A small class-conditioned image diffusion model, trained from scratch.
Training: normuon at rate 0.0031, 7800 steps.
Data: trained on retinal OCT scans (Kermany 2017), 98430 training examples.
Rows from block 7 of a small class-conditioned image diffusion model, named by matrix and row number. Rows with one number belong to one channel. Each number is 500 + 50 x the weight over its row's rms, rounded and kept within 0 to 999. All counts start at 0. Numbers have three digits each. After the name is the row's rms in percent of the matrix's.
After each channel's rows are labels from the 100 images, of 14976 (inputs lightly noised), where the channel reaches its highest value: "responds to" is what is common among them. Only what is clearly more common there than usual is listed. The data: retinal OCT scans (Kermany 2017).
# convs0: first 3x3 conv (model.mid.2.convs.0.weight, 192x192x3x3, each kernel summed), inputs 96-191
# convs1: second 3x3 conv (model.mid.2.convs.1.weight, 192x192x3x3, transposed, each kernel summed), outputs 96-191

convs0.184 104:563544557544561519468449483523505539469536507566524504554520520453496476495550584484450600556469525604466564561384565519495473594476524569499515531496491504554488569521519469489464504513537535556492539426620508532611495521492513515484537488630490585558559518507463510516544578393519541456
convs1.184 133:528554458488525543506518604532556480505530581511528567571477497472574537485460480518548494509518517444479506451589535464557523389537573525504504430405544515538480435522534510487506493436419510525476423478459572463699383545460466508497446505466438456470550510449508536520554520556506526568
responds to: finding: diabetic macular edema

convs0.119 137:344492551491475525451482464559541505424522490506578463486476479577514476484509526528548330499502491422473480471583544540431494503519573515428516483488460473550493512457428528430502482459459528509537581451508525576493540450539526590494485521558459468479541547491578604545563445578514543518
convs1.119 201:625574469525527547443458502457537475490521411474489470459515427561492443514452508414509594579474585548455557547439541457466517535459531397571530496439493556549493512578509452545523554522463488569491480464484507508548525484522516461452532518611493618491536492483461517435492385550478536499
responds to: finding: choroidal neovascularization

convs0.188 110:591528523485445466615433451559550440484529514459461520520549540557436533533512579533515532475442527512482492587530480507562579528520417577312565552474524469458541539522465536464525534493524508436523487528560479532531467551503473477476486567478497509531503528508476479515510571477494471498
convs1.188 169:349484547553423458512503459593570497532482508473493481447506513489477484460485511468606495517518461397540448504562531460391394476528445607460492561495464546537473516445431540493462504434550578474555502451405533496449486521473579594616508505436515400418538575405516547559521434530462527511
responds to: finding: normal

convs0.18 079:504558531479533414516528556423545471503531471475436535460489611504613514512373495525546516548470523518531444440430431483536500499553565480455517474459486536486454463545583459562533456497515515475481503530539518476491468559430503494345486500436476473489424582573505502414399491534442425474
convs1.18 072:526455502535470492538476476508494483485578472453456459459500422447459579460558508469419503503558539552608489467521556454546460448495498513452450479497460491526508527537449549533458550469450549493462558538482502559472506506437514582471516487464515464419420422399520422485507487604482423511
responds to: finding: normal

convs0.28 119:457609562547458461540499528471500476517528528588571530480447483396521562505457469443578401429475487453571521499448521486569543535559481565854480485617545539487541427431489473488489521505499523525491479532511501507433530468515561580456535465445461482516535519568546483518396535429433500465
convs1.28 116:479446485485512460513536571493564513486466471540476473494441525623472490539551528533409519498536603604467510602479472576502571416510553484235508483403501451446444515539502633606493465517504385537506491491499544496488456467494418498515481475574550564520483449437455525497470542552619496423
responds to: finding: choroidal neovascularization

convs0.29 084:475549500482485556479517494410419453573577506513486485511548466524470612446459477508543450517516515582492538410384521494462398535467534462526530522543466517410492461569458494455486519412426381451564453465535508489486584497442610493543504390516484517502459459554601545525458501484466475487
convs1.29 058:521516478486440464514593468487481499438509484528544477489482518355453460561468569423487514439421545500533512490592494531473486509522503408468530508553505498503488465523475506456508441574528442532531501483537565533503394602417545497555570535477538463490423545529524455535588561501470465486
responds to: finding: diabetic macular edema

convs0.130 137:530483495577433571501478483526528504517470437572485553477521465219494487465462507565530543507507489564488495504482495480510530457498565411528420531490554497559539468543523556524531528487521468560492515510527542529618445556432417402461487622379512575547525516503423549540538505585499560520
convs1.130 170:490604521465491513525466492491445518451507570456554521489553500574490494507455536520549468571464515579499579491573482510540434502503523467571489437502547605610541488490571532529438485564448425593462434570522482474547560463586505470530499476442566645515505558485488566525484456591451541395
responds to: finding: drusen

convs0.96 099:567436513415585508458422505524473526528561595515436437437476484510480531541559617493452566526475472501515450490444515476473456532395449515416559564489433480594416432425570480451468475598578555524445463596436548504525569486505541454451433443549521510439525573557495536472516550610504590564
convs1.96 081:463475486640479473456594547568511422502555450456576550494530542349551525566399455491463455479507518457333481486493459484529495518467519519630472529468530514473459476484519479504511453473510487516623557409438503508546427560544475552475566492555614550445558452513385475478530500478463484449
responds to: finding: diabetic macular edema

convs0.149 077:478555461573487491549558511460532494512412426502507484528578396419560462420534459469680514566539478523488445524541482464595464505529485362503503523513479521378403521492512541549604446454495523445478464521508544560494498508582435454491468514459496499458499475469576548459427448444507514489
convs1.149 046:516544532395476613605478520470511472355578623426440558487545548570435520619515493566468483455500443458482492514430369543520595553440496650538512560461518395512566499491557460475453555474486445460476528421498481453526503474500577573523575535537488511532552577469465545533403579445554568497
responds to: finding: choroidal neovascularization

convs0.1 114:480464561559498520473635329582507500512504514466510479488494547527504461479503490525443490494492518516545547505592470552413473509436507492643566512553474531520531496528427475469564510484418484518581524474487498533575509558471542509479485353445523545574552493432484490491484543488440506480
convs1.1 122:454468468462520394447487565505463549493439459545514527420495411547598607584432485458522516500545498557439494573438588574545559445503427663371459506522538529496478609502598557534529510475557447452578526513531555527541525521519434499488481546514475501459568413458536508601466512434546529466
responds to: finding: diabetic macular edema

convs0.190 096:527544450500552513503479525479448503470570443472458526560456574548432495596445514486408388482559501544435485391454460501570490480536585531421450448486377613552523447522429497501456458390453505420529455503534498523381504541454587531495494426532506508552584461520548578440465472491475456410
convs1.190 067:523426518462457538602473523525504569527460530518514478440420471496507625477500533511506464462440476399517567516501528401502357567544484535512551486500535533436426578519465472529454509567549482457514455422531576525553504583481519472563460526503504500480428592430568500479491455453568584523
responds to: finding: choroidal neovascularization

convs0.92 092:482459414420512501536448523423540465613491497433444433467460570421399495411522511664415592527494547443477530509538507413459466538610427510555497471500538516557554431440506485627482511563478482499501549625509530485559555475542453414447505530521490414571493456553469580460399462523499446581
convs1.92 047:530453466512513485501570544513440441525585521417405539540573408509482435509512425404418575463459446581531398442544485525519433511427513454536464530477513529506472516464524421428567503472459512561580501548535382557526483488447527566469535533462471526574505515517552498536498551561484482494
responds to: finding: choroidal neovascularization

convs0.170 137:652505569521588507480547533474539562520543475442502576570485482460502485465537570517443610562484500524477560478406522503476482504457540500503468567541470510517487570564469520496463487533518445623545483449557563530509525530508475478479488559486529454555546524447480556442504444629508431550
convs1.170 141:465556507469446518462469486473529385487427528433440563511478494591549570433560507554516386447580489488456484562519409442491531505436443442516448507446597481453557516509529426494493430459524428441410544526459532531460536484502443535478575474522532445525553522577500501499560544474448679431
responds to: finding: diabetic macular edema

convs0.17 103:502613512541458535576566517472499534527487425555447416431491431442490513497535516552535630480555505544408473490453536491500512532516481464585460460469390520631498416434481511479543527557504429547322538419533493509558493477536562552538503498490538502589536462515508542496515572489457474527
convs1.17 089:485439526428578486438552532463559480524430409519484468527481535545491513535486513516463513479467488525548468468644488547491515451535520576327576502519569525488503428534541534498424540539564408428580511480438516513452585512538429512498487443486418488492537421478555535559467497539527492530
responds to: finding: diabetic macular edema

convs0.56 109:547503542483457528449432458546445501472455481396459448496488596500501500571454447568500611468480482462458522503446576448511493507525469505371518508595490494501461581457526557520458540558431521548567585506501514385483503400514573508557473495462432507541483470499444503502478491406518502520
convs1.56 111:450501481538534445538549546412464530525511481557538523550474501418380446463494570510500547567453496568437541437591492491507456468544490502457488400490491527468496481516428465444502512530618536414499462485498482581428519510570494519472493520506599480433560506455603424514559555499472427514
responds to: finding: choroidal neovascularization

convs0.175 092:591544498495474484526502475484470541553570481531663555522473479548496540570509464490533475467465457575513462564473527515483428385459508419515425613542408487479545609449475533473429450581543532493475456452503413455441530434474572535512559398533593503506470561496508461507596577420454491473
convs1.175 060:564485502516520466494540525514531522392520550514444539550538513422538594471521514518449474424594572479542536412552443487495629511564564532524555407469524523551469417546473454578604498466487441484509501503470531491506469526565416481483512573361518499472448501539482560511521536539503522508
responds to: finding: choroidal neovascularization

convs0.114 117:467473466511545457537436507515455563481401492498512430538481489528527554483501486413404572420535512443503421496515529530463513500504521547427550551470535517543501532582512522597460489495496454475384466495535477466477459519509476487490432532469465523491469558527562409576461525432484490610
convs1.114 151:519522490521523536422581462437556473496577435555532620462545467467562462467562526604589440533466441492395515552469590457542475474521467486596427522420485510490557441396535496428412491439545453498465527538522575540628540485503563495495526436456487424481575451569481467490535519548440519459
responds to: finding: diabetic macular edema

convs0.8 098:461519405441566523484422517470580574523476446494514540539448461448514539474518523505497500406533518460472479536519423524473513508446459506397509467469420395496442558490445388547573495547444491456399567399597495440488426435536595541490593457421524600528498544514518456496516580456492487424
convs1.8 084:494587493522409541483516615522551489561514605639490480528476528373495515558509544420512453452453448508548468512554597501483426520542521537547446548514539473525488511425555433509433440412442474581592507519464590513519446541476426524553553549416546417463547543573472502435451532453621546563
responds to: finding: diabetic macular edema

convs0.31 116:406541494464489540491538505523516534508493568513555503512496625569544713530525469442489595497526452530535509455425529511502558570477536536453567514553438466510467573538465549515478514449512453563553462532492387543454494447531474450538509399550528551591511540507478517590563478452495446558
convs1.31 126:561499583535500568464459437503406482520510421509521482617445484523396457524416507553487460505456560470532565493593389460541507439493537534486408415481553496460497493409436535529445488485534514441523513413492553434559550535510497477428563653425476452459534481576497493419444495566578533482
responds to: finding: choroidal neovascularization

convs0.55 087:504536477543504513560474564535553527486548506436510445555511463445465466473529554632526528678468532492531528575525494451564525503503536494629514509459523548441570503478510569454468460474460500566554449552405493518524465414523527474453529547484545511576527495515489516512518379448541476555
convs1.55 057:491452498565498498505559498439511395521472520503488453509464448475527527537532490467480506498497484541452481488511504538428418494439433500507527378544512484490474496522415476472453478608514420455504513539528541576551510432488439488507423431475493467523479462505474511538505551522462477451
responds to: finding: choroidal neovascularization

convs0.6 095:528558598614548466510610507510468480489489530517618537546570501590561479463488456521586510562462471525567496494512526452459430445497483478501541507451427514479494501426533478546509465440418414512548436421476490549421495526497489523493557393616561582522534463423558452509582608437479460527
convs1.6 076:511470527494452566529490603528419507432529500541453502422496373511564553474448561458400472517413483520502449522573446407532540505598576507482450547499428450478554452566591533526432465554544554480531505512463485517488496467418581465585493481439449518505535613527508396434519586488586576516
responds to: finding: choroidal neovascularization

convs0.73 088:543453378519456445456424458472512492452471469391504517485488558566456513475492548464565511467437396575553471491549560497431456468440411554522513501503510466390475479474607539517528524472422600510509493513561464529559540462550541440503596470440470506489522512475500539537517438501520555462
convs1.73 052:520578511485445547456489541440509542467453638639412531509588594464553554553488516423505458506568522425492519482447479498505524481538502504627478386573514514611530579381440420495576500515480440550477460426522496450494515550486400459485455486441532509484493471500514509575466546472482502504
responds to: finding: choroidal neovascularization

convs0.59 087:467514432498386456506481469444459486537493546550538510504485481508501487609427484433436467496447473441458585515504566488479491557548510531590408628634587470539492546425510525498421542515469538508569505481475507556541542466548526471495460476432546499453482537551407567496526570513446536486
convs1.59 060:525418544450540462522598496529533521474547473520459482529425485503485570478535513527456461402503508513538552405479582481527483521508461465449560488485519533421485447480532421470544549481516420450386566541503461441397508431446467444489450523423531523543498426576490466506512428540450477548
responds to: finding: normal

convs0.95 138:574532596562520414475524531568563490468509536522531568532523492513491543441539574562499593504495467542503535521473490510492530494463448554395547551531438441489497541479579453505511469565570475513587466566514532455592461475491481464496534494603461523520486549552478471522549586523519426487
convs1.95 227:580572464472451660493464437483424493495560446598509526536462468534422525502387506453559506486510526564433496523468548504547444526522552475633518439523498530474495457469489553530558512532516495526482578506535510525676506510526515538456542533451493616502498531539450568426445467564509449452
responds to: finding: choroidal neovascularization

convs0.123 106:568510574506539433505425464547479505571594516522513450484536522528465524553529457555567575602456536578494532598427444446413531454591549552446571512525519566436535498492481526472523523569514518533521536491617525464565518517518462530460558471562503504422486517497565543510492500545373467493
convs1.123 174:410506545536436505575448486536533498503347530435413454520501500494505506515465516404612407500483458437422398464498431516455458456453543579505475576538515481546518562485484486494517586416524560518526461502381461471389535510532547529598466588509539391512490531438443498473512528613506589563
responds to: finding: choroidal neovascularization

convs0.62 093:451511564549523437392479393439435489508510554477610536502462508495469431456509511583487488488528497520486514450561608533477509449540513509591509543501486472472619486539530449574530542480554470484435516463548466571439490449458485459585505523476549461496471491580567503432520461421476511473
convs1.62 072:529452393430448464427544476480497570467486519451455492479519516473561481560524527524523567614560558534564466548455493547425478523519488469485442532537462474549466474553477442414410535481562367439495490587520529553430481427533573500500426471448533406537512472506548473502418466473568476492
responds to: finding: diabetic macular edema

convs0.57 076:465517529564542433416479532485422494393516471469429476496452519451523471499529505502526537468573390527415509477470445554515492548402533527547475481540508470427602445417493410504566420532443557482450483570468460578520590417424555502492468453438483493530569516567581416434492462539430411440
convs1.57 051:481442383515512506560522489484528546546511491526532452543481502497466543543582468425448422519569475540526555508520520467456483484496505386503474497491585578528443425571519547527505556528489601469511552386527489527519476454505523514484480506487524527449494493510599539565526451447439455467
responds to: finding: choroidal neovascularization

convs0.135 104:501584520379453447476481503494509516550535533454439453530476517500462551423465431470494545552447477524507492437525376494492533523413577447433617542499542515472486526533529564520452446489484555504498537451488461545453511504555483565581484409530480507438523429554584455542532384442503517577
convs1.135 076:451451521581576467477457461485544513438422431532524485554466397556553485515537517499493457492536507460573566505548430433431480413593513491532447524468476493487543483595535473474499438512498486456472530514550579467554546435544598427568501477428517460532459556462465502498475504547487451443
responds to: finding: choroidal neovascularization

convs0.43 125:512472589413570465521427465549601533479516575394500570495531593527487636516545491544492566458586461483536443534515549429484528480476515556580541612527482497428485515485443537502518502549476463540506604465478445537439495541515555521546536459500524495593544544559506508510521549392428504551
convs1.43 154:585508545639432469503505550470398540555460480556447421459476486443622474551471504455466475517503500444552477538580472513514463389484491449575513466482497467534443575560528520523462531445499489488462451486491572536574542467489440515500527636395475458485512459515541372471462449617550531518
responds to: finding: diabetic macular edema

convs0.78 143:448365485569467629485500459619522476531472486381537545503490547633531469521574459521543500497565530517546536545506566466488492563506580505400517565444533459561481571438474583529441559432533519438534491577547492511459522524503519487532503476603517535481548487522483494533574442451521569467
convs1.78 190:680578530508612476514472486431473536474556479535488506557428445540485468507542487462398597610448553508468434475417467545527436499492401502555505436422495509511551462519529432547449554539520463536456425488559538440506473479460550507521480493505419519481465546498537503441446370504516505470
responds to: finding: choroidal neovascularization

convs0.11 112:442520518495473577502594458485389463580470547430543561479549422432544579476525479584586459495471510455546542531459483439579526549480446508650482442507512541549518511364451515558437494525457536544446480533479474490486508458607466485507554544406454404465530550482498485515425484551431482513
convs1.11 114:511419529395560438504450526479524457442489426446443481479497456566517516453439586480494554580501603529548521504480553626406518464496515574369407560484502558438488533545579460476493519493509464443431492525485546499522544482497594564438468407575552488477582499541367466485532477441521483447
responds to: finding: diabetic macular edema

convs0.38 122:480413404530417578457436515547461514444449474526472478538414523664474505471472485520556393500382556564441462488520401354465410491517496533417494538493506486467452539596481558498459486458478536443515488522531412502545525545445534401504492489571463440475495448437504504534478413438460555506
convs1.38 154:646512504467540512537459492436488486564519505559534472580481454524430445433536448434431635533481436546471520520385490473426451556487447512598494367433417517501548411530506413491479514487520466448508461490573480446505501453528504446447440561468489622469481599485526518414562437501477461528
responds to: finding: diabetic macular edema

convs0.77 122:439482501547513517481529546481599488457480495503528489500443558505542576569577528517477556493476527476543454509411465580455482458566566482406528554508463517496532514556528581513474542575485514442523458559502498517534532501464563433423494459504432475519529472501510474465492552571541571525
convs1.77 181:400523536430515486525485547458589497497522491489520456519449483425433466400478463491503507500439510488508585466498551443546466445534526502591557473514593481516506406419446464504579502495496495510503485453493522493518421503472489513608442551393493511456483541477523527519443615572430544451
responds to: finding: choroidal neovascularization

convs0.181 134:527521520495468549563482494494475487552546463599483504526538488386531465486479521495484436548518433457509495519489432532495489482592492528934506484493567548534565464487565518512477480562514443557481530451571489489585511487589449574488485458537440495479543527511447534534460520540494480512
convs1.181 160:447456545481529525476478541450526531481493443564549509450484473761569526535519458560483454550481553533536529550521546505501496441465572463221483527494421434486478499471459508482512610450446464460519492519487441538488500563435397508486462477549473484512518435535468466536504526492541522482
responds to: finding: diabetic macular edema

convs0.121 091:457506484581493551596487588480584462471462512459375553446358494503512577491491532466467505540507597442531424641599527455445455477475508523476503479510536509555542549567454578410454411532478535449465555503515495542415462461567579527496563479448558452425485545469544532499449511495538539457
convs1.121 075:420441526554522466518553513464434566517592456609475431477525498494529458455513418544511499471411451575521470387510579480536424486467535531407448543561534493382438530472480470600513624450488467516445446408453511477516580410494459469518460495466465474567517477498558489466497435498485608436
responds to: finding: diabetic macular edema

convs0.107 099:488469522493502529520540556497533513519447561452640471489425513489444469507488474510502597453524517448527441517579527462477395453572497519432476561438435512440508513454431439442515559462461460530559548511502431499563556476478499550506499542514489428580539600553584597596459488458521580553
convs1.107 097:471412487525552442434541587477514538456550507573375487470543497502584479445453522388555477509435523525435571486457571515520499489439513512630543560500542518521478530401505530529495476523477520562537384494510490546532534528518514571459472530369459525485519432482508464480529491463527501469
responds to: finding: diabetic macular edema

convs0.32 103:490510454517445493460512572555542538472517530502483408553498580497556584546496468445550551546469471464505464454498481579485495525434548467495497515445571509605493473459588461514486491471491488518466482415502488437345539468465528518516545460580496491449517491436516414467492531501466413543
convs1.32 107:491513516458570531578467490495424483525498465527501539517546414463497460492514489598453482513497511630548495474489519387545530490462448527588531456474449453452447514448429522519486435468544545478549535589508474587494419544542473461515461628407457539469599548567484441454544468509534597478
responds to: finding: choroidal neovascularization

convs0.161 097:411474469500465598522525527469587409505495465577552462528473445522542480495479430502445415433510473441518450545635447466374490445526486482508509411535533500473507510489602522456502485414531590416547452450455431563511531570485488543444520460417467456499449558527478510467438487441510553431
convs1.161 077:534496488496527489513500421465462547454503478502405483464492574445479524581521522509596432449521480500478480491448511518495608441430517477534486628435495425479500560572486420530529436559347570550565495443546523433487479475508404492531464586536576494511527486492406448493564467430525501529
responds to: finding: drusen

convs0.125 103:509593519557541541468586516458443536498544467513535464491447426367431441514443487432452647551494519499530596552464466520484450477504513530529449433421457493555510557461466474501562514535541517559567565537535515499427521569515539470503453526532444540486485565474399535432472525507522561512
convs1.125 118:462474500574490484513416546489567507440373500446466487479520498511609554446491576497469609422393505466511483470442473516532542546562496546438503495486479467494454521543532458496498497448495415653395465433494538478542454491546503608506455563423555457517583491535504450572484481489485489493
responds to: finding: choroidal neovascularization

convs0.151 119:352454500488471530485433548455573528439530536467446394413493408462547498469481507585572346414558486498520472597446425556523491451544560531794509528574528508545496516518496491533474539485475421465563533519467499503504502513478570546589468473458516493588575569533484515517514495464485539564
convs1.151 111:540447538392451479409531514477447542501489459478503547497432537616475492558500551514432452464515594609489592533452486548583486480424454447216477484515472443529549500574451508507498512533524485460519534471494625479502474490506465482480512446564460469497475450483509492472566581465533412445
responds to: finding: diabetic macular edema

convs0.58 094:463485600520522501613489504457521444502448475490451464452400452562472563508466376510483538462535483448455512470479542520525510509528549448389464549488445450516443538513474427577465444522563498482427527467469498525526485485490505427457456493474513613493467525505468508505436510467523525403
convs1.58 106:414578441463484451453482501478473463638505539530466544494632570545467528604451549484506546478534551513503428517507536469520570421503361628490422510542483489416506486511536415430508548459499532439580515512496483440447510436449538527589400494509449491497536450468552505505524483513427517582
responds to: finding: normal

convs0.93 105:523512492456530486503479477507461575523447484380564398468483398529512494553497551451538494407462438467539541546429465531436489481459423554512535509501540450524444607549544507546446430501522559532544477521547602451502461562522505536561467459541413537421582522492528561478461534451481442458
convs1.93 127:460502492500428463491530579495628433483531523554545458495519558346591569436489561552524445497505648519499534444483529526447484592564471493478560506430546459560601484450451460564525517511450536523463550530507531545597472564447484428445570548331449461470531430419513436502493508583417585493
responds to: finding: diabetic macular edema

convs0.41 084:570540485471529494427533547576438506513456523517560539499585538550526465583458435500449392456448571513552468570544462466524388488483437431418533501522447508409445537508503543327519436577451551492427490494433435465459416443548542473485597510470494593473521509443429497540514563578461442446
convs1.41 062:509489449521461470505532553500518563432563503426481450574440515356517546418486538431591501390521563438402513467425437541540503551530577429528521464558498513568581489498540512538473534455505454508513509478526522456568519581518517545433480554508481468449421395463498443474420526435566559510
responds to: finding: diabetic macular edema

convs0.180 088:431469503415491552529539438496496585453562510436474486516518456621511479517483494562514557479626468439563514515490500499490454519530383461424419494530480476519515527405474519437457601454492418587529402415500508416539473541550553488502492429446522446504430457533428409547466514468484528477
convs1.180 061:441518380492428555502552520552544485487444470499544526423491487368567561597514475480618532464498556527444459472480393476485587524549491535456547490475490468511510498449546528532538425494489531526531538522506577494494542534484569496519615510433533521447485547543520456491442491442536481451
responds to: finding: normal

convs0.83 091:523489471515384485468505475589513536492480516504533480487589465464474423488460540495536433496453460569498509499515516512500534457519571478594483446447522490557475515463483551522567585363395552522477496545422474507543567538444394552445523518497530496547589494519630502556438479525495611430
convs1.83 052:497493485452496506555492502479547494528496562457541451487465510682427520506495573492507471537420506481404586471493522576544445451477454475508564489446570434436488468516490445428418424503511473484480542435530435535495454570524489466548494583660479420510536485497434532548531533472514396531
responds to: finding: choroidal neovascularization

convs0.67 115:394412501461536482500453425503519538433508567524460534510564586463563547512484478525427618550531475519503503496487483539535464532412510533358516579493543527605442564522557528516537507469441586425459561565538475548534526534487506505510570477532486523608502523462542496571563534499553442518
convs1.67 140:584541587477533533474402568440452419482510579553572570479514475474513429519461499559562436480485522487434462509517545479596542505573458489540489485447510539511482467521476537446485567471570504557518457549480525501502489405598489521557503570388485516497522454550495525389468426629562465505
responds to: finding: choroidal neovascularization

convs0.109 090:523382481497359565434528454466413508553486549515500500541569478506518546474419458430509502447518505448426501504371543536497504451441600434477513527528510541516555443472472422512529525435603474580484472362431485473523501560463400441554519474501496520505399495487455449462589443439497519504
convs1.109 052:503456455537485476452546548563473436512501460496469480489464525505569541437564554510453494575467462516478531405554431453506478432393472596562497546452510459442560465478559553517394468496504524503492533539548538572512503449570552485532559574448520575419626542599450510528473439571453549551
responds to: finding: diabetic macular edema

convs0.75 085:647497370505447451563467477505385543526481495498465560531446501415447472526536483512510468509582462491454545540519464478572574514543536519472501510404435519465504409520540499475476458476498510493435587451445459527569603424457483465463527602510436500474487585551481517483472489497508575433
convs1.75 051:431495538477477536489521494583577473533539489531490481530494540476526431443441495466542441459389471490488470458527510490504379576514442502500433498561549481525509502357474474494496552560482461559517428404527611490449581543439552454554514427570485480432473446514508478485415554405454518591
responds to: finding: diabetic macular edema

convs0.147 094:491615449475461502481574466508468516466482521466530547494554526487524430459506516454447545487522481393457480418489524546559547471445509481605523553505528463508521514564522423537519534568492525466411524521495445448504531361584510535523546419591533434492408539578534480523482521552446607557
convs1.147 070:526482624542594483519458554484566582372567586435527513431419473502389498568469540492514509490537571508485524600555415486513566525537526574515507528617487501461501521431449513414520479506532406491548486499447530489471446571537480489457452535498557516522512433533469542449547490503599470464
responds to: finding: diabetic macular edema

convs0.165 122:612420457454537475511546506515529594541487534434477481461547491474596563467455475478478515445504509469563499463586468483564567561380525574434504557414505444501544523584526526521495559508537545466497538500450464454467482500527456405593538586424432417579483423477566487536429537446588442494
convs1.165 148:404578561561481494521498522443604445516502537628478497486439472530469564468554560543573468500519500443464560509470568471461497436537423495610493492513494503529487501461439453466467443498446485513459450496484583542567577557540494547396481489398442515503470501516567536501553501561501553450
responds to: finding: diabetic macular edema

convs0.97 091:510431518458569477422573541470462417442539431554513463478526486404487482515487546509506516504580516487365484587507481475485433478561472517544517519430478483488608439458560519494483388459510518453515469501516530551629543503433394491463479570402415480464538454521562582499460487486513488520
convs1.97 064:534480587475474527517492456487604564421443427462507546476570472505510473473514513494534582485473470438504543528505510475444579516481526534474522630502541396455490513615482572554435499559485470580553561490531454520513412467554462531503500529531481488494541458479433484491570530408510524464
responds to: finding: diabetic macular edema

convs0.113 084:518486548407522521430463405461526511509525432529553551486496566476494551562460481493529498442436516554610425471460472596433501535505549532441423599520536422466479505488437482545441447478517467398472454565453496434488476461495454536586478433495541528484536448458550427540538543490532597421
convs1.113 053:443540422464392440503462546493445491466357430454544485523503443379431416448404509447588520507483557490496554463495481492488452508504447464495569518576490501523455480502571533476527537531485497566484465540464519501458491538508531445457533622561530460489463503454443456375442489533442485471
responds to: finding: diabetic macular edema

convs0.185 078:510408484530531490533498494469451407547494596460544435422473490481525562473502557604469542463526478481491540455361466510472487463357558521443484529510362501469424549438436454527468462537572516499496483416543486436596531462446462472450487575514575461461520555486515482511469494540504578526
convs1.185 059:429561511482486507527448572541526522542477490428503558472570518355477531524484521509431523499508500508547406503624448505500553533609534480528485486478601544511574424475555449485523539566521508485520522555474473632575563519389523487500516489501546418401471468515471566437486512499463484450
responds to: finding: diabetic macular edema

convs0.53 082:511504406447515495482513577506440430589518573467516535572512476453608517582543532507507445442485431513497532519551489413514493471510533557559413493503597561413575485521495519557477567516518467510548487516494433468463546536543465524512487469526428574482451529442488564492538575456477541544
convs1.53 049:409436453509617493414452379492539509431491515426460499472504501506520419517532499527501450516405478492519494419520526501488537477459442610512480514463480394470499523606484437423463479588473545514413415494544540596454581500493566448500489481445517437505547422481445466549447468449452435553
responds to: finding: diabetic macular edema

convs0.71 114:485444494559603565498526489458506467537515448521460490567455500408466356607551486488558599531505556586515537412569549484538583576523483482487500424544515488461552531515477465585424545486515486579567524482563555547455519503526474535476507530478547390503524524449465507496444546585500487468
convs1.71 102:481558588513497560432419507466492473479491520493566453464448517519413464437477490486572537432545473500538418522386440552459532533569542482457512538517488451487517483485558372461523462509547531444509475446417499471464499565444499496402553521505543644506550418590397548444528460473440594451
responds to: finding: choroidal neovascularization

convs0.86 080:485544465441501516458644495510480570564407449626536541493420516458557371589465477483655441470452502434493472500520565446516493457517489598420529462467540505636553499383553540552522518485486519522548505601471520469501486501535471535479497589505468458470490537558532522518421487488465543459
convs1.86 056:490464582536465441556463548480567429506468478476547406542586538601475510478523517528474523531437478552581546448345418532467510468493515488428477474397510426454576486523476415464423526554512511476433547458512489453548484520521505492437552447560489432527492492329480506496545567491475425552
responds to: finding: drusen

convs0.87 108:460417502468543420526577486553518586502555476501551487545476568386494483465506497455457637549418451577434577487375471470478519536523502471422509484493602549518485527409531562460520508501557465530505520490456515533480459552538513492510526402597458520499540496515508536534471535527475522528
convs1.87 109:395533498613391499422506495521536416543505551479476460420557465463473455516466549566483412503505540503541458561518472527428502437552547489467489539494450495487457561540522390559412433506493485528511433536529505448480438494396484459516379590539566500529612573468479443455519563496587549498
responds to: finding: choroidal neovascularization