From a checkpoint of a small class-conditioned image diffusion model: 7800 steps.
Rows from block 5 of a small class-conditioned image diffusion model, named by matrix and row number. Rows with one number belong to one channel. Each number is 500 + 25 x the weight over its row's rms, rounded and kept within 0 to 999. All counts start at 0. Numbers have three digits each.
After each channel's rows are labels from the 100 images, of 14976 (inputs lightly noised), where the channel reaches its highest value: "patch colour" is the nearest of a few named colours to the mean colour under the peak. Only what is clearly more common there than usual is listed. The data: retinal OCT scans (Kermany 2017). In brackets: how many of the 100, against the usual share in percent.
# convs0: first 3x3 conv (model.mid.0.convs.0.weight, 192x192x3x3, each kernel summed), inputs 128-191
# convs1: second 3x3 conv (model.mid.0.convs.1.weight, 192x192x3x3, transposed, each kernel summed), outputs 128-191

convs0.18:500500531500455528480472495504483456485503509474530483521526517465497441517488494485511474545528477532482473510486511472512463532477506473526535504507499493487546481516519482449480511498467540
convs1.18:489522464499473491504498503440446474469529499554516525463506507475499514445507479537526512433488525482495478501513521494527519481566488510467478495541473473519474543498459486521483449504511508
patch colour: white (96 vs 2.3)

convs0.32:513493468530532511506505510522522509542529478475523522540505479497507466523483502495503510501485499531496533539525507509477538524476510521519485503506484543516515478474489527523559495527491470
convs1.32:510512521506454465472501499498480518540504490499513482456533484522526517507436487491490518522489496501497538498481525489528521486517492534437525560531502504561506462492483517504492515487529493
patch colour: grey (73 vs 24.9)

convs0.58:470490487509502493486513494474505513534500670515482471495512507521498501512555483516504539530429532497512484471488500539494471521506498543502509522485501501497471496494526486473493505496481489
convs1.58:538508523518523478516536505472468490532472373513479494481492504475501483461512479502484505502523499528509467490479511514509520484478507494480499538495501507524474520510497462494511484538517505
patch colour: white (32 vs 2.3)

convs0.147:512525461521472477520504543484530475493526528545461504463507522495485485490493527531496502470509530484492511504501503538499493492549486508471477532503532491510499478520503457475555534520457474
convs1.147:464483496502495518496525503501525477489518524498494487519483450489509528497508497502467479548467468512500464466499517490465501508533505527491512501489489529510485494485524494501518490507529520
patch colour: white (47 vs 2.3)

convs0.66:487516534468502488467507488550458566440487523512501529483476495508550514499479469463484534522532492475491527491525462479506468478490527454500503455518462474503495511483485528514473529505523511
convs1.66:476488505519492490492499477482504503562463485448496500486471518535472479508486492538524500463483490501536511515518505544512507482504508501513476532545517494488540466475540456536470479483465490
patch colour: grey (92 vs 24.9)

convs0.75:490496490485474496540532536525490507491548613481513521522525520506530540513519470484499521508527528515492447493498516474517459521523483501519522537482499479511532473476521473499504539537478505
convs1.75:514521511483538506486517495530507502506501486492494531493491495505501499517465510480541510480484489443485511527500523515472508494454488505497492499485517548502487547494519476517485503498498532
patch colour: white (56 vs 2.3)

convs0.166:506499514499504560466490509546540459521528488509496497505482528486454444483503488497519507468501511499538490472513541484502530538513522542547433529498517547469415537504477502500480454512470487
convs1.166:478438499488483473476449498509496486449492472461522506528512489515534539529465532442473478493496505486481529507515513531487508484495461476505574481529497484480520523480471496486480491479514529
patch colour: grey (86 vs 24.9)

convs0.45:483500497476492504487534512511562518492510460486484508436522501486459464508444497493528469523474476486477487537501504520521454509481510494512499490521539499492481448504489509520475508522506527
convs1.45:459498486469511464497491518489506506456521519521516483551480522498507495543542504508514492497466474515537420466508489486478530499521478537530511483494486512475527512544497473505497479521475538
patch colour: white (44 vs 2.3)

convs0.169:508549481492515523464496511535473485529476440511517461565483510533544483507496471506529520486500473437487494475451507477493468505489518514503500557483470528524485517504539512498499513496493515
convs1.169:530440476539522535519473491519488516501510446471474494462514514467496458511500483485482462516519511542503486447534516485493499510513494509477527451522466504486557473514483486490522501477489507
patch colour: grey (100 vs 24.9)

convs0.142:483496509517473463499537475471533512502517461517467507532494535516497513492510449522486516516512509494517590536500525508492489548477516482501503523531526488524550484498504528540535489508501532
convs1.142:471497526467443542549492511505504491512508505519518432482523508500494507509479523473536468466472522507525476494491514507498488453512501508512495474455449504522489535450523479504483512495557482
patch colour: grey (82 vs 24.9)